{
  "model": "model that answers yes/no questions on an image's attributes",
  "encoder_stem": "single",
  "encoder_avg_pool_shortcut": false,
  "fusion_encoder_layers": 8,
  "fusion_encoder_norm": "layernorm",
  "fusion_encoder_head_dim": 16,
  "fusion_encoder_qk_norm": true,
  "fusion_encoder_positions": "learned",
  "fusion_encoder_cross_attention_every": 1,
  "residual_init": "none",
  "beta1": 0.95,
  "grad_clip": 5.0
}
Rows from block 2 of the fusion encoder of a small model that answers yes/no questions on an image's attributes, named by matrix and row number. Rows with one number belong to one neuron. Each number is 128 + 24 x the weight over its row's rms, rounded and kept within 0 to 255. All counts start at 0. Numbers have three digits each.
After each neuron's rows are labels from the 100 texts, of 14976, where the neuron reaches its highest value: "fires on" is the input token at the peak. Only what is clearly more common there than usual is listed. The data: photos of plants and fungi (iNaturalist).
# fc1: MLP up (fusion_encoder.blocks.2.mlp.fc1.weight, 512x256), inputs 0-85
# fc2: MLP down (fusion_encoder.blocks.2.mlp.fc2.weight, 256x512, transposed), outputs 0-85

fc1.321:132119150127124077155160102138136145182149130171112119152136158142124138130134164143112143123139161140139167147125152147127132164120123103105119128104133108118141153098182105112092190115139143160126104153147139128131108154117111081127155092153164128111087114
fc2.321:112134117112131129165160139112123111129122124128102156101159135135098143158156154112135116135118155149100123102141109135112129131153166126108089079122151092147130122130170121139133133107130141148107118161093136090149122111108153159132124114109112152086107165
fires on: "kingdom Fungi"; "class Agaricomycetes"

fc1.39:144117116131117116132179109129165124065091107118094135149126096122144110140153140118155170084119139101114118138143122139100133142113175098131151176127170127101087136154127126140106095120145154161119100105124153092158132084138131160135139125168128104143106132
fc2.39:106124123122131144139105130124127111127111140093125175126098144130147147140108122146157134104130143088067120117130106190083120153120104125131185181107068140138105130159148188095079143112145087135115169061151153132120153092132098100100096115125141099125124136
fires on: "order Geraniales"; "order Boraginales"; "order Santalales"; "order Zygophyllales"

fc1.260:146139168138121082105114090149149144071085124140125145166134137081136127170122128098126140074115130141136105153121129077098147104095124083108089156143175172102152110100102102122133143123142175149112119154131117131149150135123101157116118114133099164145168139
fc2.260:124108109107145124135096122105137084127113155118097167122125045127106143120116115132210128118145161141112148111145133131111080108145147113118171161133146190109127132163145116107100091081143117119133119087133140136113130106150095133112139106129151068142108149
fires on: "order Santalales"; "order Geraniales"; "order Boraginales"; "order Zygophyllales"

fc1.451:136145130132123148143109118129102149100135111134137081134098123128112154154116144135146138092116146140113136178141141147114134149109150109143137168126157129123117115176137165147126148141169141167122107121133161199120128127101127143117141107124093095115138079
fc2.451:109137089121134160134105134129123082140148143124098169127112100166137135100127069116153127109137146101070115127139131159091112127126148132141165156109092151132104110137154160101122101111170142130099192066120129163125174112156104077137092085114114099136098132
fires on: "class Polypodiopsida"; "order Pinales"; "order Polypodiales"; "class Pinopsida"

fc1.30:137126179141140088103119121130150128110097098149101088121133165107090132178137114121125108121098129119128125155094153085094125115133142119094139133164187127094124142126114114120127131129117177114138104142085114166187111099146120147107154106152134168142097116
fc2.30:161105150118131122124151125110134152151120088137142158114130149151123126100116135114097158123110126126169108128108138127116182087098095104123137123126099091093125136126184112110049141160110163124139125135203127097071049116161132186144095144133162165121095148
fires on: "phylum Tracheophyta"; "class Agaricomycetes"

fc1.33:136093132161146121125116116149097157112126115141091075141101187117160080119140104117097138140161159102087131143170101140111133116120144084167121133156126151118152150143154106102110133131147135138107087114111143132114145095119165155142147133094145143167144131
fc2.33:139131140119124194104128144113121113142144119103114131143142120101156114069111090111158125112117101140053128157130140180098131136153104131124113139112114156195110113124137159127135138131120101130130152083131113135130124119159124104116087132114143149116124101
fires on: "class Polypodiopsida"; "order Zygophyllales"; "order Santalales"; "order Pinales"

fc1.138:150145107113131110122103152094119151127121141154120135118107114152185124102094072104144140114136105151099131121130130126183110114115088138108096151104093153131110089153157119098108102150182132155121121163152115122133118161155089126079142133077149111111128160
fc2.138:077102129117127128132139116151137139100105136136121168116115129146115127044134095116128121099119146126034124125176105144116111096129146142127125173118069130219129139128103130161102143112117114120147147131145116130115146148158126146127110111101116125107161123
fires on: "order Fagales"; "order Proteales"; "order Malpighiales"; "order Cornales"

fc1.219:150113148133120082078105148074075151114104092114104111135084125093112151129160138104143106113142064121122098142144155117138176103125102085152109107140164175091148133159122114150151100086112151122113053154153126151134138163170144153131106112154134100104091148
fc2.219:122119104123058092132122127128138130126133124158138140160174085103105151138100111183144088122137136118130117114151087105127095103131115117113119147179148129118127099114136126144123146124119159119129119149143105134149125084099116159102092140104142087105125156
fires on: "class Pinopsida"; "order Pinales"; "class Polypodiopsida"; "order Fagales"

fc1.438:181120147106124097092129135124122195100106112134124085176127138089108130175138135095128132131156083146149105134128122093134177149110109098157132083161155147095154088123169145105126120124129139142105115154124099135106109198145107119124093124141142137102159159
fc2.438:119121114110073116130107099134093125130142106110105122115158137129120179127150099153132094135102121141135117114170042153133093129143134081117092121158127132140121125121142159133143101139145147114137124145151103113162178137155164121140089141103173110146130197
fires on: "class Pinopsida"; "order Pinales"

fc1.83:127134183126143138128135114141113142085108130148109101149129142097109144174141112134109097144137155150163156195147106127102113139120112121172144123112154151075152144094116094149138105148130171109139098120107151165149140141145140139183134127118095132114154096
fc2.83:193134145127103139116126141104092150117137150141099136145149105120115123112126127132180121104160131126133127154148111156126097109138114088086155115164131167123124087123173080100114114129152109159097113110152080092136122132183108130153088116068139106141110154
fires on: "order Poales"; "order Alismatales"; "order Asparagales"; "order Liliales"

fc1.469:192128148124116128120119134102115137073122127129119095131136140086118178139144120094149091051154118119089141154144111080123135134138107117116131157120148182134118122122104129113153093156154180119123125132136137143147151155131129165128101121137112128130119115
fc2.469:112122101096140118138148125104103137158090119141087169080144156144097145123174146125098142148121126124133114120092137111158116124142143124142078112143119088147158167094134093158136162136073123152148096165152142145116128158121149152161131179149172145138149141
fires on: "class Magnoliopsida"

fc1.118:164126170167129094086133112142110173098160109164137087155115144092140163166113134110113107078150096135143115190156103132157150128125124112119103094131170160095132119117127091122113140126156122152130101145121136158133109165129156189106135111149127147113146112
fc2.118:091117102148119125133129085143116098153155183130098106098143122149130116133099112149166140131138141103085125133162152139125122150149112143110172112123132110101151141139139137094115118150100141130129128114107137113117176098076118139132136174081118131098103098
fires on: "phylum Basidiomycota"; "order Pinales"; "class Agaricomycetes"; "order Polyporales"

fc1.418:165123135163107142129110127126093164047152146115133158131107110092089149165113082107167126096143108139118124137122088083146115135112177120140122152149143161128119098166104150130168149130135119111137158117144122156151121141160102185114105130132141142166120117
fc2.418:088130122132131129119159141132114117140091118156117182094141150146104128093165143119065126128108144111127091092111116125150144135140141138169102115115123092171139179106162102154135166123093167143125125202119113145131102161126163134126138158103149163107129119
fires on: "class Magnoliopsida"; "class Liliopsida"

fc1.489:179099152137098075098134092097075193132116107154108122170138144105101183146115135137128109095109088149147085184123104125145109138133116100106101113149172123099146154138102126110114132115144151176108096168112136173141127127126166123120085132113141146151136132
fc2.489:109118135104129121126135137153092120147167120115100129135110131141138150133103122125153110111118119146094167102192153137133153168114155124120154139109118137137139125156138138085111116114148122132122133096114142098130185106095088132099145107117115135097063120
fires on: "order Pinales"; "class Pinopsida"; "class Lecanoromycetes"; "order Polyporales"

fc1.300:149103099192088088076111107139096172138159135131118076093137172162142160129111140084121117117162060101117153181153127158112144157141156142137157123151092102111136105153114141143130150130125154132163149109136157144127147148111141149125116131111165152111149083
fc2.300:126074094151143153121093113158153109118154152098146142126087119167183127089114166138125153112073104102121124113114135149111138161143116133164144189129051123114093135123112179137084129108115111148129163114102140152118123056138127119110141141134139125099131098
fires on: "class Polypodiopsida"; "order Pinales"; "class Liliopsida"; "phylum Ascomycota"

fc1.330:132112151147159080110087130130135212130102098145147129160148122125161147136125127118074147152095107154132118135126148140155114167135130106109102116157121126122143143098128172114115146114135141145127090186153163115114092123120122123123154132094174182105154119
fc2.330:137120115133118162148145177105098141112163165127103143121140113121120169127128141114152101129100149119128112093089110147143119132166177134087078120162136144163125124137128170118113131128152089145122119168106101110156144114132130103118130088096122119099108168
fires on: "class Agaricomycetes"; "kingdom Fungi"; "phylum Basidiomycota"

fc1.162:193122123111106124078110094153119129158132093125161110146141095137117126163105123084145110099163116118096126161151126115101122144167140165150147140152144175129117075161111142144089122134174099122138158114090148169125134125143124117142139129156122107129099088
fc2.162:147155096130151151159109173128152118152131110114142143099135085140154114095138110143129139123110093110131149127109170123107124146109130169134156145086083146137085099123100150102108125111144120099144133131106109150108148119149116169139097137149139113122141143
fires on: "class Pinopsida"; "class Bryopsida"; "class Lycopodiopsida"; "class Marchantiopsida"

fc1.221:107107116113098134129141108115111110127092117120129117111128127125094183099140148090091086117150086174103120128102130128110140125112114085139157114176146091108149108157168129163139127109111140165123102125128140118085133150127172137097128116085168105138144150
fc2.221:168131121106104199108150131086068103131156123143093068128120106112139134143111136129130114125167138149089129159118116175103142128165156115120131150172127151106134115124138141136127085160121112131156126103147120132180130118139131099175133088107104100163125108
fires on: "class Polypodiopsida"; "order Polypodiales"; "order Poales"

fc1.9:135118204152159095104114095145097145081098103117095098165118108117142115180127145089123106115110090140148103184113146150100147134124113099134114147125158147128146126123109127162106146093138110133102068172117119137128122149118133163123096112180111125115073158
fc2.9:127129129162129125141154139099144107130133093116112152106159126098123161104172106139127162083105167126153127133140068092156111127128116161143088136149152088136147143145136082089152126146132167133078108146142100148129125159155132164109100112160128106108117167
fires on: "class Pinopsida"; "phylum Bryophyta"; "order Pinales"; "class Marchantiopsida"

fc1.457:144130148133145140131080141107133134091115117146130094105112180130119129168133141091162091112133148150136122174167131101116227101138137127154151169138154138105162097142117131129153125137114146141104093096148119165131132125140117110105163080152121157107105126
fc2.457:098160142115119170151133133147095099137150174150116116128115091118127145086117077136164132125111135109075136147138129135075121124122106096135155148132144130125134094135154131120100095139156111146107164055148105121117142110112147086149115093111134096126134128
fires on: "class Polypodiopsida"; "order Poales"; "order Asparagales"

fc1.481:204137153120124094097113072054101088141091140178083119171114151101140131173141140143106080126145114148151119142153113101129150126103136125141128112127145133113149133103105130136136125118133154157094113139111123109149131148161178136141152117175139137105129129
fc2.481:132158161163137111113128142108125169111121147157122136140121122137132145122136124121159132124137096123136128122106126114137138127166072091114134142107136132082151125143145135128112110161133137161106107134195088131134090148127109133145136091113150113141153115
fires on: "phylum Basidiomycota"; "class Agaricomycetes"; "order Polyporales"

fc1.249:142172170126120091118133127109093111115138152146094127124134076089092122117125131109104103112158075149120096120158082111141153134154087122113087089145180170095159164164114136127141115144113164140118113154136144130158139141132180115137143116128156150115164118
fc2.249:082126162157106141160077114140119145071147130139151157101107111113118158138186106168145112102088112122121122125122153091127135147087141113151137148120121136135115151154095119090131141144120124115166121162129133164132173144150151141082131164138149146108151128
fires on: "phylum Basidiomycota"; "class Agaricomycetes"; "order Polyporales"

fc1.305:164162122090107163109094104129120129109135054125127085119110123110122136157141125108152126130147136130143145195167206135096135161107155122141143158145181199097115109143143143144112129109118153133153121109094143161134141119128158130113123103111134133139116076
fc2.305:121130112109139174147129130152147096136140158103129123138132104134146130104122100136147106131118144137083113106130139174106101127107115124141183164115096154114100099130129152106104115134154116119118167053124123135139164110137105104143102073162104093128119106
fires on: "order Poales"; "class Pinopsida"; "order Commelinales"; "order Polypodiales"

fc1.254:118142158154147109155111121125094141085108102141122102122112122095091157147143102131108097127131098114128127148143111085113100147161141119131135154122158178094114106176102120165114153133107182092157131107163129138146109143134114133136139113116126143123150115
fc2.254:141146113117138145133137162127163110143088141128086176118152144171171126128177127127124158093111135120139118099107096121121120092135118113108049131134149120168117141087143079078145118108120159132101110141122091127180119131166147150145129146148178103134157171
fires on: "class Magnoliopsida"; "order Pinales"; "class Polypodiopsida"; "class Lycopodiopsida"

fc1.114:149142144093146067084156127115110197116056090140076089110133155104140151123152138136147095131126116164148133147117122142134133112119164133160118163156179139096153091104171084163128096114117121154144077131159088136118096144151115150164120107141124138116118141
fc2.114:103152099168099118104139162140117128137183154098132123182116103118126170138140112162122090130079177158104110118111108127133107141126090152152168146170141149121137129123102155109128129132128145099113120161115125122128165161150132158135140148103147093101137093
fires on: "phylum Basidiomycota"; "class Agaricomycetes"; "order Polyporales"; "class Lecanoromycetes"

fc1.197:118124151143132123144122112105144127108103092123141088161124183126114105149147154140122089099086087129163103153158137132110148133131142133162094101123137155129147119149126152145147126127101112107115090135146108113131175132159124162160136147091118104122113116
fc2.197:130127149129116153128125126173101098099156131153140167129127099115147138123128089164148133095148135144094100102138093131127110140115075121139172138110103132092079138161106138101107157123139155144164140134135115132127133101129110144086099122149147165149149103
fires on: "kingdom Plantae"

fc1.87:123138139152124084107098079146074153116084086105126150140089160130167094109111115093080103110143126099141118146124146115111109108105126122105094142139141145115156177139147137145146173142157157161126087116135132140112101119160134106133079125162116147140115075
fc2.87:127087130145150116121131172097136145132120166174147145121096102112148118139067143091092117159128108094163129085167117156122135161100072103121159129105123109123117121112154110094057113107134091183114124118130152135091129135148093095073131124115159145127129172
fires on: "phylum Basidiomycota"; "kingdom Fungi"; "order Santalales"; "class Agaricomycetes"

fc1.414:165131129131109123162105119133097130115093105118164136124087145138110154124127097120110124149128134129155138128136138165094116147111168097183143162136104124156127167180157106114110160102082143139158078129159169132091104114138134112152113123116150113138123127
fc2.414:145138112071107179117129140079138116137167116091127143133137150113134162106109117084159109128161137114071115181152130165126093125153120108065143096153102135196111109118081148127128124138166135123139168086124141115168103131162151125105092122145141168127126125
fires on: "order Asparagales"; "order Poales"; "order Pinales"; "order Polypodiales"

fc1.435:104135161126138108118109129115123154162129120108120118138093133110078124117158135100105143113094077135147142144063116107153212155136141165171119126129086124126159130128135120119167134135143181099135113118146150156122094136100140100151135169142150128137138152
fc2.435:117142097130182174115113107128153099129119086120128157106152145129144072072164133109107145114103191074140128101118116095164117124110140202141118139094118122145112111145119152172140134105132095106132144169082128154154108128171145131120129162162128114112134133
fires on: "class Magnoliopsida"; "class Liliopsida"

fc1.7:160127136160110110093132104110106198137087123133110152143099114121127176141115184135133114135145089139101087136129131138200124107153119108130127103158173163104129123163128144151159103127135161139113084203118147141114124187140166135132130105131111121109110140
fc2.7:146143134131069131103132140114080136108158115154101081150137104126145157148119117145155085112137157150145134113152066164153098152118147112105111138185162155111144066136144134126117140166161102115158144150177115107139139143161139099162121146111129109126143132
fires on: "class Pinopsida"; "order Pinales"; "class Polypodiopsida"; "class Lecanoromycetes"

fc1.244:155083178134141088149116092131127170094116096143130113150119129121123133132102120152140131110122111133114105187146157144122127148162161098148132174130159115088127173146160084135126117114144151118156113106143152133073080143131148150144094136109139140140144103
fc2.244:155109111128159141111177151117143117145111083145130128111164164130126117097138118112088147123108158125120157111155139066125134158154115165118088130120120113105095134138084120147157105171129161099165114111139094141128120180126122145155178149183045096151130092
fires on: "order Pinales"; "class Bryopsida"; "kingdom Fungi"; "phylum Ascomycota"

fc1.425:107142157143130089101105109147134187160105142169155147150131137099160109160143138124066184140107098091162158141144122147155167153144123145116138077101141143112141149134104130130100147147115142137164109157158162159118110152123138136117134139103148160113121095
fc2.425:123141111105103131134156136120144143137132136127106125112149114128132129146157179098133128121133153143125099080134097141143135132155170142111087118111127099161147110114180086153148119114131122174105058151112154111156127158089119142141137122093147122135101160
fires on: "phylum Tracheophyta"; "kingdom Fungi"

fc1.421:179122186148133076125163130119099169111100132149118130148144156088143175162089108112099094081124077137153085143133073124151140136141102104150108118126166155116161131118138098098125137112145098131108123163145093134119128129124163112143110124115143146139109159
fc2.421:164129137100113126134121094136103125113107048101134115121183151099100135127132093144122098141127131122166130126099104093128102147151118106117120131134160172088115121118097145151119143133167164149156133135139121142140129135144141161158152153154165085111175130
fires on: "class Agaricomycetes"; "phylum Basidiomycota"; "order Polyporales"

fc1.368:140112090167117097101130084102130110120108156138149099175144127126185131134129154121136112110146120125145114161133105136113104108085123148146119147132108124105139120138152133112101123140143149115116116134090125144152093159169098126087101115171118147115102110
fc2.368:102094155167129138123123101135106150139116144099149140113081130141114120152118126115099140123072102126171108107133186136161125134134081143153137140089114111117128127173114139142126141118134148150155104121104153146069124126109148130125124143122142173124109085
fires on: "kingdom Fungi"; "phylum Basidiomycota"

fc1.266:133138169137109085105124111119065170134127087141107122135121133127083173156164126131135097106124061152147132175132142098123139116139160115136115162120156144105136093110132133157103158134125175158144093164112126158157121151158175145092129107124136160155126155
fc2.266:072156087113150110141155078112124104174097137138107135124201167154109140100121141120125113122082171120147117117138161138114112134130098150136120141153110099151143164142143123135108164098121107094121157117117117113134140106144143101095134120117158143102082111
fires on: "order Fagales"; "class Pinopsida"; "order Pinales"; "class Lecanoromycetes"

fc1.430:145126181136131107139099134142146142097123101146138146165136132119151086215113102140121154107115156090118121166161120096128113111136153106076133168137165142106128138103094171145123119100106163118114117128101117157175113128155100161115139155191149137149140140
fc2.430:117109143150136095141121109139134130142088143117168144132130132142143133133112125127116125160150081132109114112126138159123124117104105104139117151127129144120138136166128042126083143122123108127112092116120126157067142095155133140149124172106126159154106143
fires on: "class Agaricomycetes"; "phylum Basidiomycota"; "order Zygophyllales"; "class Polypodiopsida"

fc1.328:185081150149106119117104120133109166134076110185102104135099123098136158166131112119128108120134101129136110134121134117168126111130155093130119078156137168102154081109152129154134134132097165140159114190156134131082115188139136101079095126144128141152150122
fc2.328:137156139123082123115127110114132142119167123127151120130170141089098155176142141117149088133148157140147145128125093116129101147147142118085099074165149151077140071114081131127137106145160123134167106133144126117150140126127143124173142133130140137153158124
fires on: "order Fagales"; "phylum Basidiomycota"; "class Pinopsida"; "order Pinales"

fc1.440:162138172138125089101134133086098160122075122158110104143147135115120127145152129095153100120118087139132103140085151149183125144113120111143096085135175179099168099099160108125159118110146130165090116119125115143096105136150146141133105131140131133114105156
fc2.440:096149116123088114126096155132074104116185113129129086119108116148138193149159088154120082136137153133186134125155110105101098131131117098117136146161162104086137122097153140118136118144105116117141141111124142110127133136126144145152168143144124087136138112
fires on: "class Pinopsida"; "order Pinales"; "class Polypodiopsida"

fc1.1:168170101132127137145148107099147131144121113112126085138143131087146156172140120132098167162111133118144155139137098083138101110142153088110120118119139162099118116086117080102108106155124169102141134119112130117179124119148106165172109120146104125147127092
fc2.1:116159139141118121139106152138098128109119124120134123101131137181140128144148123156119111126101077128095147157138110149110105125117153087145119159145107141117100137169107135145102165086122137143088123101143111120120129107144131131088103155085190061128155124
fires on: "order Geraniales"; "order Zygophyllales"; "order Malvales"; "order Boraginales"

fc1.69:161125139174139135082111087135126142133110148123162127162118104111118124122162153114114155064139106148119099167128120117131140155076084158128103185130124139115137152162175109125142124154163168117152128120133100147147105159175114134124125082131113175156089151
fc2.69:120091128084168101138121113119121149126110129125131142145103127140146129153109188119116160147076131106176141129126130136119162148087104118119138087108129094134118143145129137138170202123107136131147105143103126130093091122072167124109131144134126131147094163
fires on: "kingdom Fungi"; "phylum Basidiomycota"

fc1.287:187100157100135085110120161131063181097119133148098124138127124106146154147155145154112146133126088142104100127118107095152145136130107089140119089143175174112170108146120099149133105130129167170162102160154155137118128161140129123149128125115153177122133107
fc2.287:133120146134075100156127122118086163144141142188117082141169124103132146165148126125142088162126127163158158168117091119136112114150107121118117121149154119077117102085093128103125133119138150127129111129118113123114135181098136133146151145131129134113175123
fires on: "phylum Basidiomycota"; "order Polyporales"; "class Agaricomycetes"; "class Pinopsida"

fc1.150:178146131140126090153147094106140165110097115156123127140134089080130144209122119087104144162154123077121190159106087113123105122138143136127144106131156150081153141136113106108108134122135172148120126136112139162182122119145137144163155141108123144133141126
fc2.150:112111120130117150155150152132127129127113149108143131118081082135143110098160093150119105125133092159102121115136114132115109089117104092118139172124108160130086104175134152104093138113145095125134143065140091121091147123152132161127100167093156096141143128
fires on: "order Santalales"; "order Zygophyllales"; "order Geraniales"; "order Malvales"

fc1.428:165121140111106147058115111123055121117160149106137135118148144115097135170147101118122096094130117142125125173099122111140123127133115120103095124139200174117149064134116149125133136132148170138112133130107136144136161148143150166150102145160089106154116131
fc2.428:121136142130131149155135133132104132145125159172172169129135152136104140084155135147123110161101123119151135090106110115160151143128134126174076117159096092115130166142127113147138174140089135107125120178169115127129110140136174136138158180147166128125120113
fires on: "class Magnoliopsida"; "order Caryophyllales"

fc1.316:135132135113102108119150122107098163086112101159105112108161126090116154168110125138110087140132093153145140143135109094149138147138135118141128145141181132099170129102154117119104105151107119144122098160175134136066132156167160137149169148143112124136165095
fc2.316:108173173174118084116107126127098130130145124111146144128134094130088165123171133158168094131098128129125128151122102125129105132136112113122137107150133175128134119149142083116132149118131117120129152118128076141127164119163100113133097102133144146114100134
fires on: "phylum Basidiomycota"; "class Agaricomycetes"; "order Polyporales"

fc1.164:115084140136130128152101097135125140089126119143166114138095170134124124139131147119114103121121081123122086156171126147105117120089135143176107179143119106105134142152133117161120134107151129124093131093088149152148092114096102163085124125156115174147105114
fc2.164:099070142134112159100117145086125137124108136148105124120090060120176140134072165106127111094128119128125098117141126138120137130140106110118138123098099104147138137131139178116138100110115117168118142136093131111099133128118100134100160143134146122136119142
fires on: "kingdom Fungi"; "phylum Ascomycota"; "class Lecanoromycetes"

fc1.160:132115165199133092125092135139097142137112131124118128144156183118133117154110134087125176113094090134119141185100117095099159132150108109139116157140140151100143098162164105144135170120152175128129101129128143132094117124126125172118117110116131133154090096
fc2.160:151115111129128094119123133139076125129115140127114109157166128151139155148121127110156158141149141119133148108169129114107161101130093083100123151120137154139120159153137124143150136136144123113185156127130146120115054137151114100122129109123130115142109165
fires on: "order Pinales"; "class Bryopsida"; "kingdom Fungi"; "order Lycopodiales"

fc1.344:179156114136073125092107127109112109118127102130121052105147133080101153180122143101153121145131166122103153156201149114108135135119137134128140112182171131135150130131113163130102119118156158150180130111098144180119126112126160134117126101121133130119094100
fc2.344:137138109105141157170131131102132079123147130113123140107132093123160134128137083134142145123120140124088141130133142157106096120116167133140178156113115169108130133109133139099103121154132112125123160061152139134138150089123108082150098094148113075102113138
fires on: "order Poales"; "class Pinopsida"; "order Commelinales"; "order Equisetales"

fc1.339:149130155197107110123106140136123130109098135137158108130142156128153120152109153104111117123108085116138136190121140086124162123167176114137138143106156151083120159154094121147107135128129157137141097161119148132133140144124128153092098135129154132119156102
fc2.339:138120136128102108146104120132180144127116121135123116152137166130135096131122130118121144099204169141146180142161136123096108173100124147091165130106162121115110151108097106094085113145155136142123118104105149099124114111125107120107156142090101142151130114
fires on: "order Pinales"; "class Bryopsida"; "order Lycopodiales"

fc1.18:153138178131158112167128079137091175134142114137108118129115150107090140164148123162133101126092125121101147140115100126125156119145167067134093148130210168094147134128150097120118166145143184147119108131116132110178114124138104142175133085136102086110142136
fc2.18:128124113125108136156133087126131117109085116125110141119098121111149166149108096175182121116157150109117125135130142110147119111129090079092103152140151153107108158154155119122112096130195126153144127146140093113121134090111103119125130128068130090162092163
fires on: "order Asparagales"; "order Polypodiales"; "order Alismatales"

fc1.275:142159121111119151119087123151118145116118122161136067145111175144131160149121138131136140122135127154135133185122115157107142140150142118143152138135127133089104091164122130155167137115141153137108128122091154125136124155125146117100155069098093116116128130
fc2.275:123154121142131160163107112128126072111160163087129147114111112143177149109125095117147116115109126108080128146146110160134099136119123128124168142126083131124110099137121132117104102123143101125108169061110139138142169087140111081133113090142138088099116108
fires on: "class Polypodiopsida"; "class Pinopsida"; "order Pinales"; "order Poales"

fc1.466:136119108158152103155147075149159138092108146178124104155154109116107099121140100109100124105102076148149120136179132123106139111144142133167119131132143119120160118112148108154117154157128123120135081158159162159126115154134168136106095087140084185118087119
fc2.466:165107109085159150136147139137181109091133097160103122097135128136105081127174168092108175148173142070190116111143127109125125142162166150126094097067133087106143151099138119142140101119134148130138116150117142114158093142134163156143150122158135095113142148
fires on: "phylum Tracheophyta"

fc1.342:111185137122124132123095123105121136108116101115139082098112139124091158156116132109155131115143128155088146178138147139079129138124174106168131160123168129118155117159149133122122150122114141129134099144124154144103111131108137131143111120137126135095113108
fc2.342:117136086117143185136104115132136079126143151122138160126119120124146109110123098121160100130101156108078126108131145161089125125122139118137198160113104161129114100117122153116109114134117094106100176057123119131147167102147115102134104083137130130123098102
fires on: "order Poales"; "order Alismatales"; "order Polypodiales"; "order Asparagales"

fc1.82:164128166184112116104102096165139138118088109136130113142146169115133121132105105091143118086112148117133102176136098105106126130132119126123140143128124157105115118131117093107096164124170144148173102138117126173128090130143141141129105135128096153116130110
fc2.82:134116138088130095152128150131150139142132121107151137165112143126150077143140144120117128165109114093175145117100097115095132117135137176113096142109117101133087182114093083164121150122125172113146117135142105147125114153117124142097149134149144112160125175
fires on: "order Santalales"; "order Zygophyllales"; "kingdom Fungi"

fc1.142:138114144121119162108134134104106148115138097126163072114114156108120139118148120147129107134165136116102097170104152104107153138086138091158163144162174138127131101145146159132128117131131131153136108098119150172097143115133132108118166107091131141090127086
fc2.142:119156101118151182141109158135109094145125134115122160123107099120137112100129106155163139130083155119078106100126138171084104115098135140139165170118074129125145118123139174080129097117132126112111204066107105136148157082148102092123131089147133098132122112
fires on: "order Poales"; "order Polypodiales"; "order Alismatales"; "order Asparagales"

fc1.153:154117170100133092088129141088088131128083103160086139124123135108095137166136134106129112155110062135143122171144136107131165098128111110115129116160177154123155086142116132133130122116127131127124122151129116145121125165153153152109103136099112100123131138
fc2.153:100113130117095108146122161169129130144136136139122071196165147110153140174100125156119114156142192158162151114128077119125140119163085107141120105135156107078144138110134140113128095127102159105111099125112074098133132139129151134179149098116170112104128146
fires on: "order Fagales"; "class Pinopsida"; "order Pinales"; "order Sapindales"

fc1.405:157135162208140105111121129132081170077075187162144118149092128122108122133181100123114101093117081133132126161120089129157130086104117105113118117163109156100166124147152098097151123123137139141139090121122113108146142139146104120092125092140144136139104143
fc2.405:098104144117096104114158123114162144190160085123110117151142164112086157188132106153112108131147118130134133134096115129125143160164078108096101106129177116095143129104116139133159129134124139175101092164113164107107119148084144142115152113135101168114120116
fires on: "order Fagales"; "order Sapindales"; "order Santalales"; "order Piperales"

fc1.226:133156128134160125130141080144134154147143127136106095134118129084105115176179106152069110144136122151134123154129124113148124118123136132139153150148193124082134132114150097117118126146099183137131100112116139180148121125120141135143131094102124124133117080
fc2.226:151146108098102134108162153078129134112157146129102119105157143138107193140127119145149113083153157149105135141085099141130082097128137086117112129143151140119119098122145099101109115151167141170142098107142085095149117118164109132160136120098150077171098150
fires on: "phylum Tracheophyta"

fc1.103:153138101122117132130112142112102108061151109151129065131110177110121158125131148086153121119114118112121135159165174133125142129119153095132123140141171145129117094168128170129144143124146154144113082100120131173144139132105139175085143073107136115136124131
fc2.103:130156140135127170154118127120125062097110167108130150132113112132165127107123095139142111133110174133075104109125117162120108130113132108160178159120089160147109109127138156101108122127132119124084185073128123149144181100143111088135111069112123085130107127
fires on: "order Poales"; "order Asparagales"; "class Polypodiopsida"; "order Alismatales"

fc1.19:160104172167160089131110127110139151090121103131155104142134169077138145175131143150134162101136108101147123151153153134112144114158136106139120161109172148051126154142179137097125180111128161165134096113094111154130129135103152161121109110116117178138140106
fc2.19:163161123089146130109124145157154133114142115105138146137175140152106113159121114140124136105122138107126140167097088113099100128165133126098136167107158188097095095147120100133124097178142159118140152088147092154136138099162140143152149103139118128118128143
fires on: "order Pinales"; "class Pinopsida"; "class Bryopsida"; "order Lycopodiales"

fc1.317:109157176190132091127141146130113189132121132125127087202164104114162094146153114143142148116096070112129145155178081130114145099151124114138133117118131123083158107134135143135125128176131102132106114160133110141133141102137124126114091118122147166118157123
fc2.317:175167117088131134150082070127150122115129157140173122101118099153137129097146152116141154107129121106149119140147116111126123131125138122138115087127112122147130170121157124127114146126131163140141087105152172131075142129133121146116186052122112122123127143
fires on: "kingdom Plantae"

fc1.246:152128157144109108133128100103074140149120141138123118125145135146096161200129118118100115110141068134159127171152140122150188124121124090121115108143175136116146164126163133139131130120168136138114091170137105146108136151109122151133117124151146140104129087
fc2.246:111115130122128157114129095108125086157163120148123125140162131108120079138116156155159071119153150111143088121168156167114150127114093063116114139142145113123095141141142102098097085133136117164131155145092138117108155098105116116101151103121109142127099165
fires on: "phylum Marchantiophyta"; "order Pinales"; "class Pinopsida"; "class Lecanoromycetes"

fc1.231:185092154121132099111122092084134134121099122168124117160104125127108150114154121104147114116174079155144115142167114118140142112133118120140084113135167168103151109167163129128131124091141132133147119173108116159122113152161151151112118097097127141130131157
fc2.231:121132120131090107149142127124107126168159148162124112142145124131117153142120175130145121175149145161145122115125132154115133108178061100115133126170106112116164158115083137127105144117087117140085093161144119147113168126100156094164198117139174136111144141
fires on: "order Fagales"; "class Pinopsida"; "order Pinales"; "order Sapindales"